Weights of a small CTC audio transcriber: norm layernorm.
Rows from block 2 of a small CTC audio transcriber, named by matrix and row number. Rows with one number belong to one neuron. Each number is 500 + 50 x the weight over its row's rms, rounded and kept within 0 to 999. All counts start at 0. Numbers have three digits each.
After each neuron's rows are labels from the 100 clips, of 14848, where the neuron reaches its highest value: "strongest on" is what is common among them; "loudest band" is the band of the loudest frequency at the time of the peak. Only what is clearly more common there than usual is listed. The data: read English sentences (LibriTTS-R). In brackets: how many of the 100, against the usual share in percent.
# fc1: MLP up (model.blocks.2.mlp.fc1.weight, 1024x256), inputs 128-255
# fc2: MLP down (model.blocks.2.mlp.fc2.weight, 256x1024, transposed), outputs 128-255

fc1.575:588443502458499532425510332517527515468530432587603546408502488490540559565472536537471436510540488529520574460506499525514560421502531499490500403488513458455594471459410500474515533476553555369437503502603467561566502530483560556437502494444572524514503491483584554404479541502519387468469562449565511570376476495520456457499556502493401510501506579498503512440489492626488466543530
fc2.575:503609345502500445414469536473599428599493360517562524488524547450552481494481457469567532498512511553432414573469511476510435528549483443567497418532512467563573480475433505473515457422516568546573542452446497467467606478459453487478550508610515499458541514529560514510468606573558532570470481470509522511554571450440538436561530509474493380522540460436488455539387500476625446521511
strongest on: voice: male (99 vs 47.7); text has "you" (34 vs 14.6)
loudest band: 250 to 500 Hz (39 vs 11.5)

fc1.513:548522439448433559522476528502542472469471595534638498476555656557509478435471559505431491573502467423441492535457435582450517462558484500585486567510435567585611490468528442497548538555408496463463523458514556549566551483387401494530496453540492478486371551522479545518549509470489459384490441472500447457458516615497548468486491504495510589455572381459516504532597618449627427471460
fc2.513:523568516472556426564489408405517498467469410484565513496512413428518468469583569497533493447495515560503527421491521391468460604443578528498441448520512457363391462565376548625462521529503501476469554558526572494481501564479506487536523482455538492533502422548475387500481519562489509538381573567472511587500475464587483490463499464544531497582559506527431411497455480525603530532445
strongest on: voice: female (90 vs 52.3)
loudest band: 250 to 500 Hz (29 vs 11.5)

fc1.97:523569509523426572465560477538467500555419477426572589439505552473535495489460470514535468480383497491562476436428436557427519464513466509561565499474468520528536439475516536514460483509543464533545543441423614509531485553472529507539533497510470590509569526553553461544532477505481528500534581555556528542462544352531573530488542467463537460520492523457440400420495437528476496554520
fc2.97:597521438509477436407501437587532529493491494491511473538484556491487591457516493508485424507521507462498464533584545499480499498476587498518387496504564567515488544561497521444533498469439451488461380514458482502507530505531492573470508609469582400391500570512417466472490516500631433580631423474525548559397494471524502536507529490461514447488507511452538403431527535487483443440469
strongest on: the word "you" (49 vs 14.4)
loudest band: 250 to 500 Hz (50 vs 11.5)

fc1.747:440426537450430516514431506469546514447484528659560460466587431512508529540503428442443471561452485483576518388521482498436497497563353501580492421443460511605589516460597520483555510502431494474383535519619586496382504515637544490489494504475405584490474464439481463534548470516559477397550505471430613495497483471441569588493499449487563473470556486522408521471425502515487500494494
fc2.747:498532470523400512468538530559493469447500495553476493476457451465574519480461519584428534460510473582466455543590477488504447521453584460451444510483529620497495475506535478580608462511547464408414527462505474563482491498492495576540443535543589479506472457462521473403530577535440483418587446441568493509489483490584504467505468513508497463436475517555535612469558512390530430541461
strongest on: voice: female (84 vs 52.3)
loudest band: 250 to 500 Hz (28 vs 11.5)

fc1.88:479553528483473548487549460579431472499431532486490514541538538490538470532481516498470493515379427533535503424532503558531449434538421479593571571462520433530643470441455480445538569517453558498542523411544629529464421558496456435500466523423439507490425565480550519524504412536603409589528520501446555472489484504511558475473514573512457525432528515505452539460423466494647509538447
fc2.88:500479445510350619581429513466489567504437503468426475482517444534459506462455487426579553456508534569451561500510462542574505499527572513525618481510483488530411491454491568604514461369574450486534510530477551495524570540459468465617489490503440626506503493536617482402464495448477492462548420490489434498482589588572430497543513421518561512468419428570552495477476443550497571553426
strongest on: voice: female (89 vs 52.3)
loudest band: 500 to 1000 Hz (26 vs 7)

fc1.462:481506449574508451487468502584533512571490408484479521521442464520546441458499483459549501520561558436448524456477526596547427456594530621509494639542474559622573530536477522520530508479439475400521475492527465524546553457557508437499509517598454473590457466435498474545496445515426429574437493497524421546504517418464602488487453557542495539506435440523505477496364453515526580496516
fc2.462:551424476540469477508531486512486453481507546529594464474531471535462539494511521534459447490445545491499554505510555460526466480382498381510455419426549506469469556537450462517556504554522440648455496420493547400514476608457571459571515592498546590500470567473473448520437567449523490507533399497528442434439411536451478401494541513475472460472523428508455512507588511487435442572564
strongest on: the word "she" (25 vs 8.4)
loudest band: 4000 to 8000 Hz (37 vs 5.3)

fc1.366:484534550459549556400378485557494531430519559492518546428484490427519491493437566494479412583498477441527540465534501538544587458508492504570566500526432408521572473487586442587487574560497456448373560596516521465464538502482420499542491439556514567459564495531546478482454494490509483487390527458510538477376482535508506606452513492453555475456477444489543447524452480596537521518530
fc2.366:508420467520462452456537437491517463467451505425474450454581474603503505489544492403509547528436470515447543566520414487543501540392544483485529488518448423536458515505474536461483464575556559573547427492505537528418531565484468496570467474465500479478497591566508598547494472419543488479514524532464453514659573561566566455541478542516402403457558496607454473482469516494549483586490
strongest on: voice: male (99 vs 47.7)
loudest band: 250 to 500 Hz (28 vs 11.5)

fc1.406:502569514460496509473498589508509448403493539533566544473508550496613509419440573523502536490518438513583509481438465516487443473524528510470608505459512524469616488432532472388485514475526518535437628479488484479534525453558418495554486525577476563535441558454531561448672478520454509378501450611496444501479477541564585469476448538426539569495475437496511475470537498458479503433428
fc2.406:491374459467488550565502550450459569537528438448458540546488521528440520594535449528551468462451594407478561540477527496508514492482455494511447460507455506431329462485428462539532554545500551597501589419443509462496540590495557485530577451495511424504555480455539459472491534529428446444552491555538507511531563455360448544536655514496428535473482588525501468391442532475611588483561
strongest on: voice: female (91 vs 52.3)
loudest band: 250 to 500 Hz (49 vs 11.5)

fc1.417:418436506507582562455518488502538521430520453516496417512480565542481517520474465458515531609512548443558504549533474512440535504527539538667581446528441427446486494555552403464543450447540563546444564434500514540427530458492510421443565505430537511487422467403461448502428508440456515496488527465507546502526471476528512597458546492491474558555466539531530473460557558520499440534563
fc2.417:428521488477406610499536531503519489536479560533543483516541542530385565435523464538428546476518481527604543469534438487553511517444443511443478486474527409442461518521544488479469505650516533439563442518527429516443473570520511505508558560459576466463473568488473466527548462531586527438525526576465498452522548460508451515455427494617575431481578541432457540376408506536554547447493
strongest on: voice: female (95 vs 52.3)
loudest band: 500 to 1000 Hz (28 vs 7)

fc1.90:539538542464459516451467402512576535558435498447512532511526440475539515456447474486421460533518561537534548497434391453545545492563517471501398519449518549592529547539534535526559540494485500490464427547458527456469508510449478479539463523523461479563492468565578538442485514459535487581443495526524483582499496485520551489422449413518545555484568505408457526428551452493490498495481
fc2.90:489564468477550470473469465525544553399481535548577458452553621498524471472482574418542502450525519507474439490470521429542487471517469474461510354552449519500548532525405548649458530494466502511404498540482495435461512579443465547446507506510572516537445527433503506565530496504476507432362521522515527572540449527456560473539503538541404438484500476499504521489584535504582553485599
strongest on: voice: male (93 vs 47.7)
loudest band: 250 to 500 Hz (65 vs 11.5)

fc1.276:507532465524556551481523508502490418510496519477575532526576527470493487495385377555476472551465506530535575418416473492433532477536541473473511518466484431455558390414520547523586585424453589522484532497452516522588449523464494488460509540497480549469471443530645460446487418479563391460492527549537531414580496535423618527466496500552514412509484465482456483509500546459489488459408
fc2.276:463525512483491543455483490509412624499501486524519443507551434522526546492469423433458464519516520471544487418565482530577416491531550535425495520477493542542524522448457495474357518608561447537478525505533449550519477511507551539436505429403523484434479472553476494455566558448526532474479522590507495479576554471524501530519422505514594611471452490537492490573442468402429457510491
strongest on: the word "was" (57 vs 15.4); the word "she" (32 vs 8.4)
loudest band: 250 to 500 Hz (51 vs 11.5)

fc1.671:464435488502555512600456494569523418415495507542529620518518452514516545387511573514454485541481512424530493535468497513503480446493481511401446483511446507523578412485503423526494471557485507449482571545536498548527492534508496371508538449500467490609554503506539518492570584569548467452495545534482628467425568496442566436446488510376451500505514519513519463454441530469512509498421
fc2.671:437484533437540539517559466448387533516447542509467549578496482575400433510417567468525481500567530454552514472525504470558499533518501481487496533413529533513540539454473494510516498457610619530499633504477477496450567479474430525452575551565525501497442589399413423573611544484520500509451532507482457472576479578529518445458501543548562539541544596418448502451573500501558484472519
strongest on: voice: male (92 vs 47.7)
loudest band: 500 to 1000 Hz (28 vs 7)

fc1.584:444501604486510578482411548487408548426418557467512549449533641523418474464490508512486435472437479461563565510446481457536533433535534474553491468463476486512573473464573557512526434494479523521483538489437600474518431536500504356503464400438536560465478450395509470589407612436510448510478498450633581537513457493419544482494483433489440499490453467523575463515505505527520575533479
fc2.584:490521530454534562520367454569468428463457473511462597473450486531485522588473506496562519434570439439562435567554484479479454517541486554482571513464516469481491420421418527567588509561441400488470456544413431485430555488452510560487462544549558468552529478391541500534566478544533569459473428554514426510562533438448474506572455473474503552538533443427518533556414556522536476515553
strongest on: voice: male (82 vs 47.7)
loudest band: 500 to 1000 Hz (50 vs 7)

fc1.594:494540457578483557515434488501556538452488428539471404452486499411541456558465432517505500560474483486536525487495445435472422548549483374594464539418439469521584500391513473450525456459456565524562570491490515572510423501542553526449603443529559572463479527596575491532454519440484358406534489610597515566506586498461528451440585463494498462473523462492478485514487517590516457466453
fc2.594:516565471461589474522498472446430618543489597503474529523634514485519498493377449471611442378525581507431445498488509532538570478417527595468560479516573557497446494567470536501485500508501502481478503544388544378544515461482464460519465464555472505444532454357496543459559370495485468543525557544464500505502496363487461500540444558523550544492506460502601545498475574455533537447477
strongest on: voice: male (74 vs 47.7)
loudest band: 250 to 500 Hz (36 vs 11.5)

fc1.592:435552475433512558503460476507588527435526453524496486469511485551441495416522447546524499422458450591520470431564475503577476483519580427514557501527523494561418457592482524549523477487440512437536478574484554461558491495542488481439567529508477574464507535520476567439505611562453523429524557432474427438486455478428480504482517498503441518433521438536499328475474553519551422512424
fc2.592:504463547504551457522541447542444487522481540446495529528511532465495473502572439512462440586564524452428470523456467493481579531470373615521523540476557594551455455455440442528471468503493555591493502389510447495516550530488470475523481543414442353523403562479465571503510417436524455555511440523478581512443575404526467531587471439509509438586512475443470658541516424466478490500538
strongest on: the word "said" (63 vs 9.8)
loudest band: 4000 to 8000 Hz (46 vs 5.3)

fc1.270:445453581432512510475472484540498598506463345528522474574528607390466509536537536518437468474515462489515507436572506516425505587513507576461510445546469468546536497450566578433497530466496501433547579515537494642467455570486489439521463447496489485410477511535578588532481559453590422528516416503506530513499512568469434468449490513461507510533497506471399447526467445501537532450520
fc2.270:486511551544456520449495510442483438478490540486534507497453444473456462449546483389494564583524449511509507503577453589501364467534407469457527542437567555460421520456449450491572538415510481529486505552527570490520531395417481478498467521539557509579423510541554404430567546578592559494404478501462473502524448514566420563491450399467482485554469509511544430600548560441544430468446
strongest on: the word "but" (27 vs 9.4)
loudest band: 500 to 1000 Hz (33 vs 7)

fc1.550:495488516499539528498515423580539501522455536531479523497477491512519533492464523445540439543515464433576514409521489483437500489538544538481631469487427501481505528440475508537475511431608539491563539470481477530488431510474511486466531478585448436468548510545527580498468541476484507445454479427615554557461481452498477348469517553527501524499566614564443500576451582471506432495488
fc2.550:418540522547530480504479556526493460525546512428406500503483507478467498438505470460431488482546478549502460584458502432513512539429513396493449523490518531472584424533530564478519495575505470636456390498518589490367565526516499548472544550462500559492510549522448545461470429493491534446547491545481525601576556465479520612504521511467531548485480419480631452537559538554530454527543
strongest on: voice: male (99 vs 47.7)
loudest band: 250 to 500 Hz (30 vs 11.5)

fc1.209:504567559529531555467507514600516576469425499562555492457508469498453519442485476489442457511557522537519460527388524473464430518532605495472511539509491476494479490486571461457466511553512534536500557534526555552511496558436494506467380557517586468545536560566388583541421528515431491533454477482474556495492467450497504562443469427543456516559571445497626499475475416537599522623555
fc2.209:415500549477518515545588472460447475551499600450480448483471489486582483501447550452539583521496626463560451459472450541522449502584412545461517468503475494400565567509415453534553570500602471480558527514534414430544453523457512587459593521444565543439439483369591376436527508569549457476556476558560414558430489514450460530473553458541566494465411475531473504560479451524512526503496
strongest on: the word "little" (33 vs 2.7)
loudest band: 250 to 500 Hz (31 vs 11.5)

fc1.713:523559478542509447482406540579526419578494515506494473456514575547523425553479572502559532414475459514475383468546532449458441570471433479518476575568489464560446484452693530502497473493504474557493506515477452546496492605577507588532474477498514473545490540492511439450440477479507491547456496643581472429493546515462447444501495489474539392498509520579479590413632498548522491455528
fc2.713:522412487541552464502565490439503578546435450458509502533459484388452517562608566466506476547556414526474581507433491497491482458532442518516530458466530500544615503524458568541471536554477491431468515486451565468507563459518486505463444527430591515510459449490486419479531535431564559421568471399448517608549457517600585507497461487516515586584526443451481474568466565413468458513459
strongest on: the word "she" (25 vs 8.4)
loudest band: 250 to 500 Hz (39 vs 11.5)

fc1.512:490465539495528485523480523493559555461456508511472566532552499502463539507459446596570412561490513507500524458545473460473508362492432511503500529540443489480534460493533488570512446463536555481531528568543432539353441500466483445562459567507544491561485462519477466523487488438608492339509513569559578575552459550479516382406420477548534465555546550536489550565418554506506625520461
fc2.512:442516554533512457458480548488442492538475429443498523593469536465492504465534549451513520437533497459530600634564434523446577579510569423575405458449605519467484507492601523417543529486483550610467479483483534506559490567529548481549516437523435496490397457499534450435479592506499527514454493514466531558545466497431485587631525462500489453514477553502530442512530524554506494493439
strongest on: voice: male (98 vs 47.7)
loudest band: 500 to 1000 Hz (43 vs 7)

fc1.486:496587502517445514509498518507495531503431464604529519487488502470516504489530522489425481442470498460565580476503463609470436423493373486526545566511462531492492445559453482469522489462372572508392533408565553566597458490596527548514493585509431580512411489426581523488519502543516430554516505512456542487370507457412517599558535490490459524533527497520525522491419514510492527530458
fc2.486:531401551442507463462510529538561495495500532396421508545408492435421535515465529514458526547477491433500495519503538472545503476407638470559492471477498492538550538426525609496439516545565455469524417553509528421398448507507484445557499453603456467510542503537546443487502473525452529479471538466526524530564637486543440386469441517518461572490468448490404482602495574524535493506422
strongest on: voice: female (100 vs 52.3)
loudest band: 250 to 500 Hz (43 vs 11.5)

fc1.245:401526461511454426444530504500514529428503506558535554488597464571520595482450444581453430500487539464638480465441483494442550464516586519468476514481478502560556564518566484476574524577533479454453544426531450512494485514488533508506498546518589598471475544469557438494459462464541490457507494533477553555516564501438497484498525448457547475485534451500519442532494542545522537502424
fc2.245:521506502511486510451470456492524488573540491444460512453460510440412613466525512566462508491528431473347540445537498472486447611483445500463528517553538527478521494543501458438530485463495442478582492478519491544515492435568454461447491441474508484505473468363477507510417560457489517444539474433556458494582549486475545467530389537515476634528483474487559506532520413503442520512417
strongest on: voice: female (98 vs 52.3)
loudest band: 250 to 500 Hz (45 vs 11.5)

fc1.716:593499528504490505528512442451504518406584481471610500422533470481541561442411430553462479517495476436518462376417420419578513587530493513507528439494483495527585502500548453494607479516559453458482565572542556545537526533533474474576563481443577555452428559533485488451527552543576506515436427605554495455412510523527628439431470512472561510532490505455474580456506400551479510469537
fc2.716:516465482534540620454487520602574512557468536480480572505493499509496476517586515428577569512445479420485465536477507494486457517407527505534542458466478508469479520543447509455510511486433522406602370495463454339486545495481528491498463484525533492503486546534492534432452456572434488476571454503468466485525555509472435461566479506559479538596503489477437588587434538475424482552476
strongest on: the word "the" (74 vs 49)
loudest band: 250 to 500 Hz (43 vs 11.5)