A small CTC audio transcriber, trained from scratch: activation silu, batches of 256.
Rows from block 2 of a small CTC audio transcriber, named by matrix and row number. Rows with one number belong to one neuron. Each number is 128 + 24 x the weight over its row's rms, rounded and kept within 0 to 255. All counts start at 0. Numbers have three digits each.
Before each neuron's rows are labels from the 100 clips, of 14848, where the neuron reaches its highest value: "loudest band" is the band of the loudest frequency at the time of the peak; "top examples" is what is common among them. Only what is clearly more common there than usual is listed. The data: read English sentences (LibriTTS-R).
# fc1: MLP up (model.blocks.2.mlp.fc1.weight, 1024x256), inputs 128-255
# fc2: MLP down (model.blocks.2.mlp.fc2.weight, 256x1024, transposed), outputs 128-255

loudest band: 1000 to 2000 Hz
top examples: voice: male
fc1.531:166082098139115141127114110117123138108101106128115142107150136114084149149092136104152108162140162105147140158141126135133153121136145115120103117083118154106171110130123149133137137103093124144138140149136141132146109141111117131110138153139122124147146115075127074119137126131145114113079104115113160109152158119138146149105131124117148142109121147127095137096139157118100128183107
fc2.531:165144124114147117125131092136126143126163085180172118158109153136110135137145106114117079098151121154148152107121141131131149144142100117128170115138131134137128130126116115159112154110107101133134176089138151155195111092134107161137161150111130127117119170140119128161159142100157087153116105076130089106161151157114080100109106131129112109114131132194119142081145136113172135125156

loudest band: 1000 to 2000 Hz; 250 to 500 Hz
top examples: voice: female; the word "i"
fc1.131:129135085147143129160144087095127111167118121130126139123150163138111119141120091095126104129112154118118146130097119133112117141140123121153127143108087147146153139124095105089155122133100159145109124105149177148177143135107130123127184114114116154143116110091127113111153118136112118151100092114101140120129106121124152156145157127106156148127160138129134144156168155087168106158116
fc2.131:092089145144147115133091131124170132121149112147117115151142103122157132111093140126111128156195136138155144123189119105114147137126129166119138106110104092124138151116168129141133154123146133137116109172161113115124112125131121118122117186127138066107140149120168133117144107117123155147127183126101125143098123141126085101116110120104082136133114103093108083121096104164146179098107

loudest band: 500 to 1000 Hz
top examples: voice: female
fc1.394:087117118105150125119095122131121158087138124143127130104186158118088127129131146088118125157130173121160188064131114109103093126142131103121146124122108119084144139100140112128167188173118166155145111176119138152158157165148142122123130101102138149107115130132114116101129117123123135163084102121109131089146137097079121138108132153113130108124108142113143128129109129122143152116130
fc2.394:135092170127128125119126109107144112122141146112133176123062119070135149101135117156151120105101127119150100117124146138136145122088083179134099127115132102129171144117143112147160144138096106177084091162137177148074132102175113164138140142121130100150117134106130141133136139179088087134144122115138108121119118138166145131122148080115143119095168092104143128133139071160158091140127

loudest band: 2000 to 4000 Hz
top examples: voice: male
fc1.731:154115125123125139117098111181112121114117121065142121137109148116146150098109182098155087134111142137100130150124122108120138123129158096139143128128116134141137110101159095161136119116181085108137139143097135097133134162112129128101170108128123153144145137106127184091126126122105093113119130146180114124083128165108153098070134112079128128120130122111106129096145171138200116167122
fc2.731:137134121122104078141151152167126099113137152150079133135071101141147146136145092177100107174111090162124147120104133096153133107181114144129125098128132105137109149156084107110146152122127175144073137136167111129071148114165136139134097088161111096136127130147118158128154126119158161126093114147101138145140151111098105101144118127136131133120138159132128147147136175119090099164153

loudest band: 250 to 500 Hz
top examples: voice: male
fc1.254:166143133143131171090097073189151103134140115111157142131120111101144159138106107119149123139134120109103137114114118137114112108128111102144162139125088102182115105133118094136136163136120138142132156121102144136124115132159135115113134159153116144107129121113139166103135161106140120132127118104099125150130142059138115106087123155107123117131107130143105123126124122135132149130121
fc2.254:070139093117169115099157122145117094118109135148163121150154139150147183134146123138161070172115120145108087108127158106143117105158113111157123070159112102136148108123133154143104106148170120168131089150109138100107112076132139155139152113139183158135150169159138129140138095120144122098126151140101164131169164136137149127170119124148142122131110110131118111125163112101108142117099

loudest band: 4000 to 8000 Hz
top examples: voice: male
fc1.127:121149144111139142086137125147151128141125104059148152130116120111148152147089119145153150197126127133138113143112116110114150122126150119154133122150125131139121139068172139139148116137184124100141118158090136125106129153124124070139122127157139133131147106123121127110141151110134108101075170076160119146159116132114118121094119177084116074163170154122125122134120119096145128138141
fc2.127:129084123127136134151088140166104136124127133093125141127103121129141121140166097178097111096140134106124147118134129123133139124163135131113118100095138143178130096156151114109143126104083134195113147124142148119136089119157144107169116124155111062109135151156158060128144145138096120142116085146077113162128198122138101105159135138154122143126087125155116145129101138132112135140067

loudest band: 250 to 500 Hz
top examples: voice: male
fc1.554:143134154097115153145102101095134129097107145091165137107154132129110149100096158175100100180137110121130105113118127168139118100146086110153103095106133097138145124059130133111122113097111128127101173142117113128144137134100099115122110115156135144139166143128111110155130145122135094164116101094128126128116167138115170100070149119147178143166176134123145133100087121164128076142111
fc2.554:112152164095127061105125149135106117081124095134095116123152116123123117088116110108141124115140130102121115093137136105112147156137168139158119123131133148108093104149175092105133135142163125128120148130149146112144073102125174130089137128117095157122130078124124124122121116103152142122141134125114132165128095120151097180181130157099127106126097094136094122152131101163134124136110

loudest band: 250 to 500 Hz
top examples: voice: female
fc1.267:109119149179145151102145119152171132116086096139157118103158108103154108130126086153116129152148132118134178135071123166107156155163136115155146156120120064095137138134124117138155160137134159089095131146077155116124100159172047124184131096113125097127091100136197129117138119169145126134133096150116146136116138145112180117093149134121092123161137107128087129147159137096129119113124
fc2.267:105166132164112102101146144160105136127131110147159132132138117137138112110125105095148112127086121125128102123102125171147136083134139121148111207128118119118103146126143180153161129127149108117113175120105118142098153149146162114108113170130088087115154113137147117150121142095174150122059143146109085179122151124110133108137180112125144138102144159124125087134130131143104092139114

loudest band: 4000 to 8000 Hz
top examples: voice: female
fc1.113:147148133157115103112134129114109132125110155146150123110105127124136130118105104119129163148113136132154113124097113105121122109108057130120120170155096110104148131093123093108135141102054132141131150084132102114175148127125160136133138132114138172154096099134131077141133112130150159076147108142142152154094101090153164132124127118144154164164112119144173109132138129135151100140107
fc2.113:139074145113151173092123115174119141103150152115105123102150095133122165153151139129137136117101151125101148164131117159151146120141173138101101045097124145127106112143145115167177131158190145120136071140132141137126124133128169126118147123136108094134127141140137124141150140159157110122118119149105105148146149168094069140122134133109146089121106133132122118124088119124099140125132

loudest band: 250 to 500 Hz
top examples: voice: female
fc1.303:100154077099138115140155133118132171124145137163158119089102152147097147114129087139137083116118161124127128135113103159047087131127146099126162140109091138120127111133137178116128126087123126080108178121162157138119172143128125143129152180092144160118132132127109115119103106125138134140109134137141163107088161144125147161140148130120162150123123098135154113138071161135109093142108
fc2.303:159103190106158150118109111126120136127159084128104141144124156088147126140100146162150118158121133107115138127129117138176146082104112176156097096144153121150145129127148131088086102177112146149128130123106095123154101127127095104129143092139101103130119106116121138154112086143126162111086121151136130167123139136094127079130146137160084123125150132153122144126118113181128137146081

loudest band: 1000 to 2000 Hz
top examples: voice: female
fc1.59:125118108165137166140157128113143209118109118113121178132117141132143143111128100102100124123115147148109137108111109087142134094124147122102141085138136140150146148131174159133105133142125141170097109083166114081138084152117104143154125124104163131091132089116169147128169101121146126143107148113100110134125157153107145111122106145108119151142132089140124139132135131115137167162122
fc2.59:121116149151110103116100158078090109140137156095111136103109162123134129152153129118145145106158114125130117145149147160117128146092093086130097089092107101100136124125077099126181138137155108090105128177109126172149152135124112166102123141166107112161149136177087113113100122100143124108146102117158136151089128127151141163127193138151127141122116130114144095141161121088119107146133

loudest band: 4000 to 8000 Hz
top examples: voice: female
fc1.569:110116154097112095119116122122109135123109090175125135091188136117094156131131103120122100122145096108122124148121101107148156101149170130122177084133128137155162120111152123116162123139128127050132133120156138126105182158142085138139154108136121145198092133101126125135119120077136095135116110113118176112089150131092134166126101108101102130142161148154166117126102139153158145125074
fc2.569:118135132114109122147157116132137135160101161097093143155095136163174096124120134156104106112130120123143119136125100105187097118093117146139123124127097105099125112111134100126115105107123135161107131096088131169138115162144137136108122153127162105096112113137087120147174107134113133131156128141099124117151078151148141096111131084116136109174060125126132125098134134130111123131171

loudest band: 250 to 500 Hz
top examples: voice: male
fc1.170:130092205110110139121149147155107149072150096119118139138113087084156136121116131151156127134055114104098097140129095151146144124108111136180135141104103160130111111121144164142136123143124124141127149107113165149097126136148131104130105123156122124099104128161146140120151100149130134083101164117134109170076111129123125119130114156090143179119095165074107150100097153162155121124152
fc2.170:122138115072147128158140164141163133153154119137113078115094140131139126141154152173076132139125111151146182105147168123124099135148135124115106117185136098124143144120126134089120150137120121168136132120148087109133135115115099070142164137069124152093148142139149133138140115133076157107155111099115124119200135149140143133134144124124130131132110097117115095143128109132135146102114

loudest band: 250 to 500 Hz
top examples: voice: female
fc1.369:143103128134101121079149139118167107077114146097152167141121127127186151107137158143111141142134152115144125128158109131135080132114145069156107147148145178135137133111177127138141142152100140076082146144136175161124113141127138099092152155121147165088114136102087137081173113120150136094107097125082167116139109125101078099109115170113094125095127136144151117104095123134125114157148
fc2.369:135150111128110144160113138168151103186114187138135135129097168141062130156113175142153102159134140116109146146073116144080116151153072140084121151135103096109090117122115141141095100140128115155152155123141125139069156106088127172162146093149148066157137124147135135141089101128125095138166146142132131142125128095122141121118136136098150129148148107084130146110131066162180142093120

loudest band: 250 to 500 Hz
top examples: voice: male
fc1.518:139145160139134135124112101125078161105088084086146127123107133101130134126109169205112110109135089111113143110104118113167146137114130107129143147134117137140133099120143147132145101145103148084116131138141116129102114183134125107122114097163168107076105118105121090100086180153161125135094099135135149127107121106177115122145094144121120144142119121104131135166088118104114167141149
fc2.518:112090096092120130140127149121129147164137077136118163125132111139121098160133109092142150141123155116147161143109122117095154184144138158160135141118101109091150131139108110102150143094154095141133155129130149111138093115131083116109125123109121154162166135138155130141136116104147131107128169160136067122132159118127112155129104085160105169137118137151109127106138139164145123132161

loudest band: 1000 to 2000 Hz
top examples: voice: male
fc1.696:182113124158120171141155090131147166139100101131107144134141140136123148129123168125144111122139143145142142146101140176082135106118152145129144146092121121110156133125135131112134135096104120144122174115107167142159116119144118134132079138092152152134166091136153104084125135158118115143100135157145148108124163113108133095118106138116085127100106137090109073139126140145172108172121
fc2.696:184136137106125112154132150133129149133107137133141122131128081122139122144062123151126078140162125152075090144126123139139126126140134104078166107134164096180092143122144127152137115140150119138093137128154128105143090138132163155153120149129152137130160148132132112140140144112127106115111134178101131164148139112116087132124074147082131143147154110097143113108134142102182089114147

loudest band: 4000 to 8000 Hz
top examples: voice: male
fc1.475:158163146108122150086103112144152153154139146157130149128087103143124172129076166128090100117119134152125144125165091139151159129151153138104149128126079125133108108120168131110127143147166144105125143149151112141072125144092123132135097135144165108132093118142128127117121158075126107098158117108113152088103164124130105141107126120132112138135155138159095161140088115158127138133169
fc2.475:099147139159175157144147154115148127104116151169134127125170105116132099122140118079117182140081141092123109144129102096139120149155090115162114134097126094133127119132095157138179140048145099118120121124118121108132144124128118098134140130127090111154142156121150128166111108195141156152101134163110116128136100145147110086134156124133106134142137132125174082103155129103130102139058

loudest band: 500 to 1000 Hz
top examples: voice: female
fc1.352:161135109159110170146134088111162184144089100127149136151147135157109132098112095109127107109120115152123166117110110113137159144138139089086147163162110131140150123131135133138150124173091152126111137148129142138143084191122111131098130131110122182092114085122129093073142122121193119097113141131129166123154116135080138137138107111112155072140128125117140152132100179123145164159109
fc2.352:155152149122123108151103115142093115072123150110078126120106093148128125124118177122111151139144136150127114089131128162126151115108093123135077137117097114099102152125158140092149159113106123092126118143114114115112114097121140115114129162172178108154063132103105180147146124147123164143104077096101177131130127119134126160074128151121104181117095117139146116159159100157110085138112

loudest band: 250 to 500 Hz
top examples: voice: male
fc1.40:162141109149144178099102117129126162104080135143152163113100122125121201141101157144118158128123131144123141138083116123168133147151144107145160096101110129109177132129134106111138135147131178089132161097148136136104101127079104112130149122111151137159117098119135122153136115151145095090137135102109120163097114109139113188094165083090124142140125116156111113163104121140084149154110
fc2.40:094124115139108138132157140088132128097122080168109094137149106134149098118136150122123133130100157120130140107119134165150131124109140133133095147146144135104116121129086163175114143144139134171099125117169114109124165134130132157197106125136158105154127128135131151163128108145141160115126153124162106105108186148176091079157093170092106140158095142116112136132111115129136075140151

loudest band: 4000 to 8000 Hz
top examples: voice: female
fc1.497:120159118124109139159170170153106133144093154097161116107168100132116139138149116101144120143107180119140122112132078160118120116125086140123130141121111122178128154127146157094119145136059141113113097119092177122112119131147144151176110148141112161161121178117125122155117113120159112121153121094079115117094140124120160156123116123141148136142123100143108091118111096102159121099094
fc2.497:122107145111150094135127108136140154075171100164105155100063142089158149126128129166108106122125129152123116090145188132123134138142151135134133124119125148093108092139114156126134128125115086100152179119135081154125119126146115100123113141136100120130151102136151172111111127123141145146131102118118131111145110125116106109102107113072134099140177162114135171172059143152086143143148

loudest band: 1000 to 2000 Hz
top examples: voice: female
fc1.760:148079086140140130102170116113130118174154140154103140136156151119084129102123095119093107151129136126119114104140136134133147112147145127142125119126112138109137127120139137110143132144110141124070128094173124135170123147138092105091130170092123154085127168095129089060143114165155124151071159124182158080127129132132124166124133131151129161107142146137152118125147114155153111160096
fc2.760:157120129125122096108127157157127107143158116107128135134112145102131134175115119135132128111143116128126113097136153125169140124091121092134114146127130135127112130141163108117134111130200125105171082140094124104117093117138140119187122139162124110109105173139113107124108150101093140127118118111103142136104173138089077137129106125110093102125126101145088126145094127122111093133107

loudest band: 4000 to 8000 Hz
top examples: voice: female
fc1.344:151131105142147157122119145101132172104091105145135137122186163106063116133122117139160136140101140114144173166108075131088110086138122117124123138140125131070102109131088119088153146118067194132092115089128121138158121131131127104148153123104111137149067129131122121147134143142149112121140138128111129113115112122141144162138135140130135176130128119148156126104163155139101092143116
fc2.344:160165150149143094137131110166157119134162115100128098095111097125171158155112104130098132154147113133118100116102142130106141145134175108158139023154108130182127129128145117160132127104169120122125063163109113134096117148128139145117124096171148117131133150130171164142113121068105174137084150094104158183143108144138113134125099166123133133142154126106159111132178153131117151115091

loudest band: 500 to 1000 Hz
top examples: voice: male
fc1.121:084119157144140137152108129126120150104136186108085145152144146117127179116112149157162112152131141155133138147172118160150157143142157139130141085123119109143112162128201141107157132145175127161117154120147065127111117132109093104123085110123132132127135144092138100118100132083145136156093135146161150153129128151137085138119115121120120155151110144177148162119093147165078167109128
fc2.121:127126067156134104099136103179120117127150154141144118147090147126175126104125146126127096095162123125123116118096157120132118138125192142117072130111137132126117133156097103115122138115165135075095077146142179096165096123129143129131161180101153096070129148109125108127106171131105113116156125122125181133091103109155145171103140150162144124132088097134106089140133186079115118132099

loudest band: 250 to 500 Hz
top examples: voice: female
fc1.611:111142155114114112114087126102142167122060097181141160123109135114154142185096122134146133154154139102159124158130090156135127146133145125122133146138108184147121141134113121068147156062148140138120122123134103119148178142117131114142086146160167172157094141095122164112129140085147101072136093145149147175148148144103127129102152111118128167165125148149145118113151138117142124157148
fc2.611:114100106107106135125085117154129122142155142111161094153122106148125102110157112072101140153083087114151143147122139130165146132149125125183106128156177120113153121123168106156109155136168127096107144146120160146112058155153075101120144125153120126114147099156144165137126112129134135130168101146095154111132105111123101128114122090130144129107143096099100139169150082184109148107131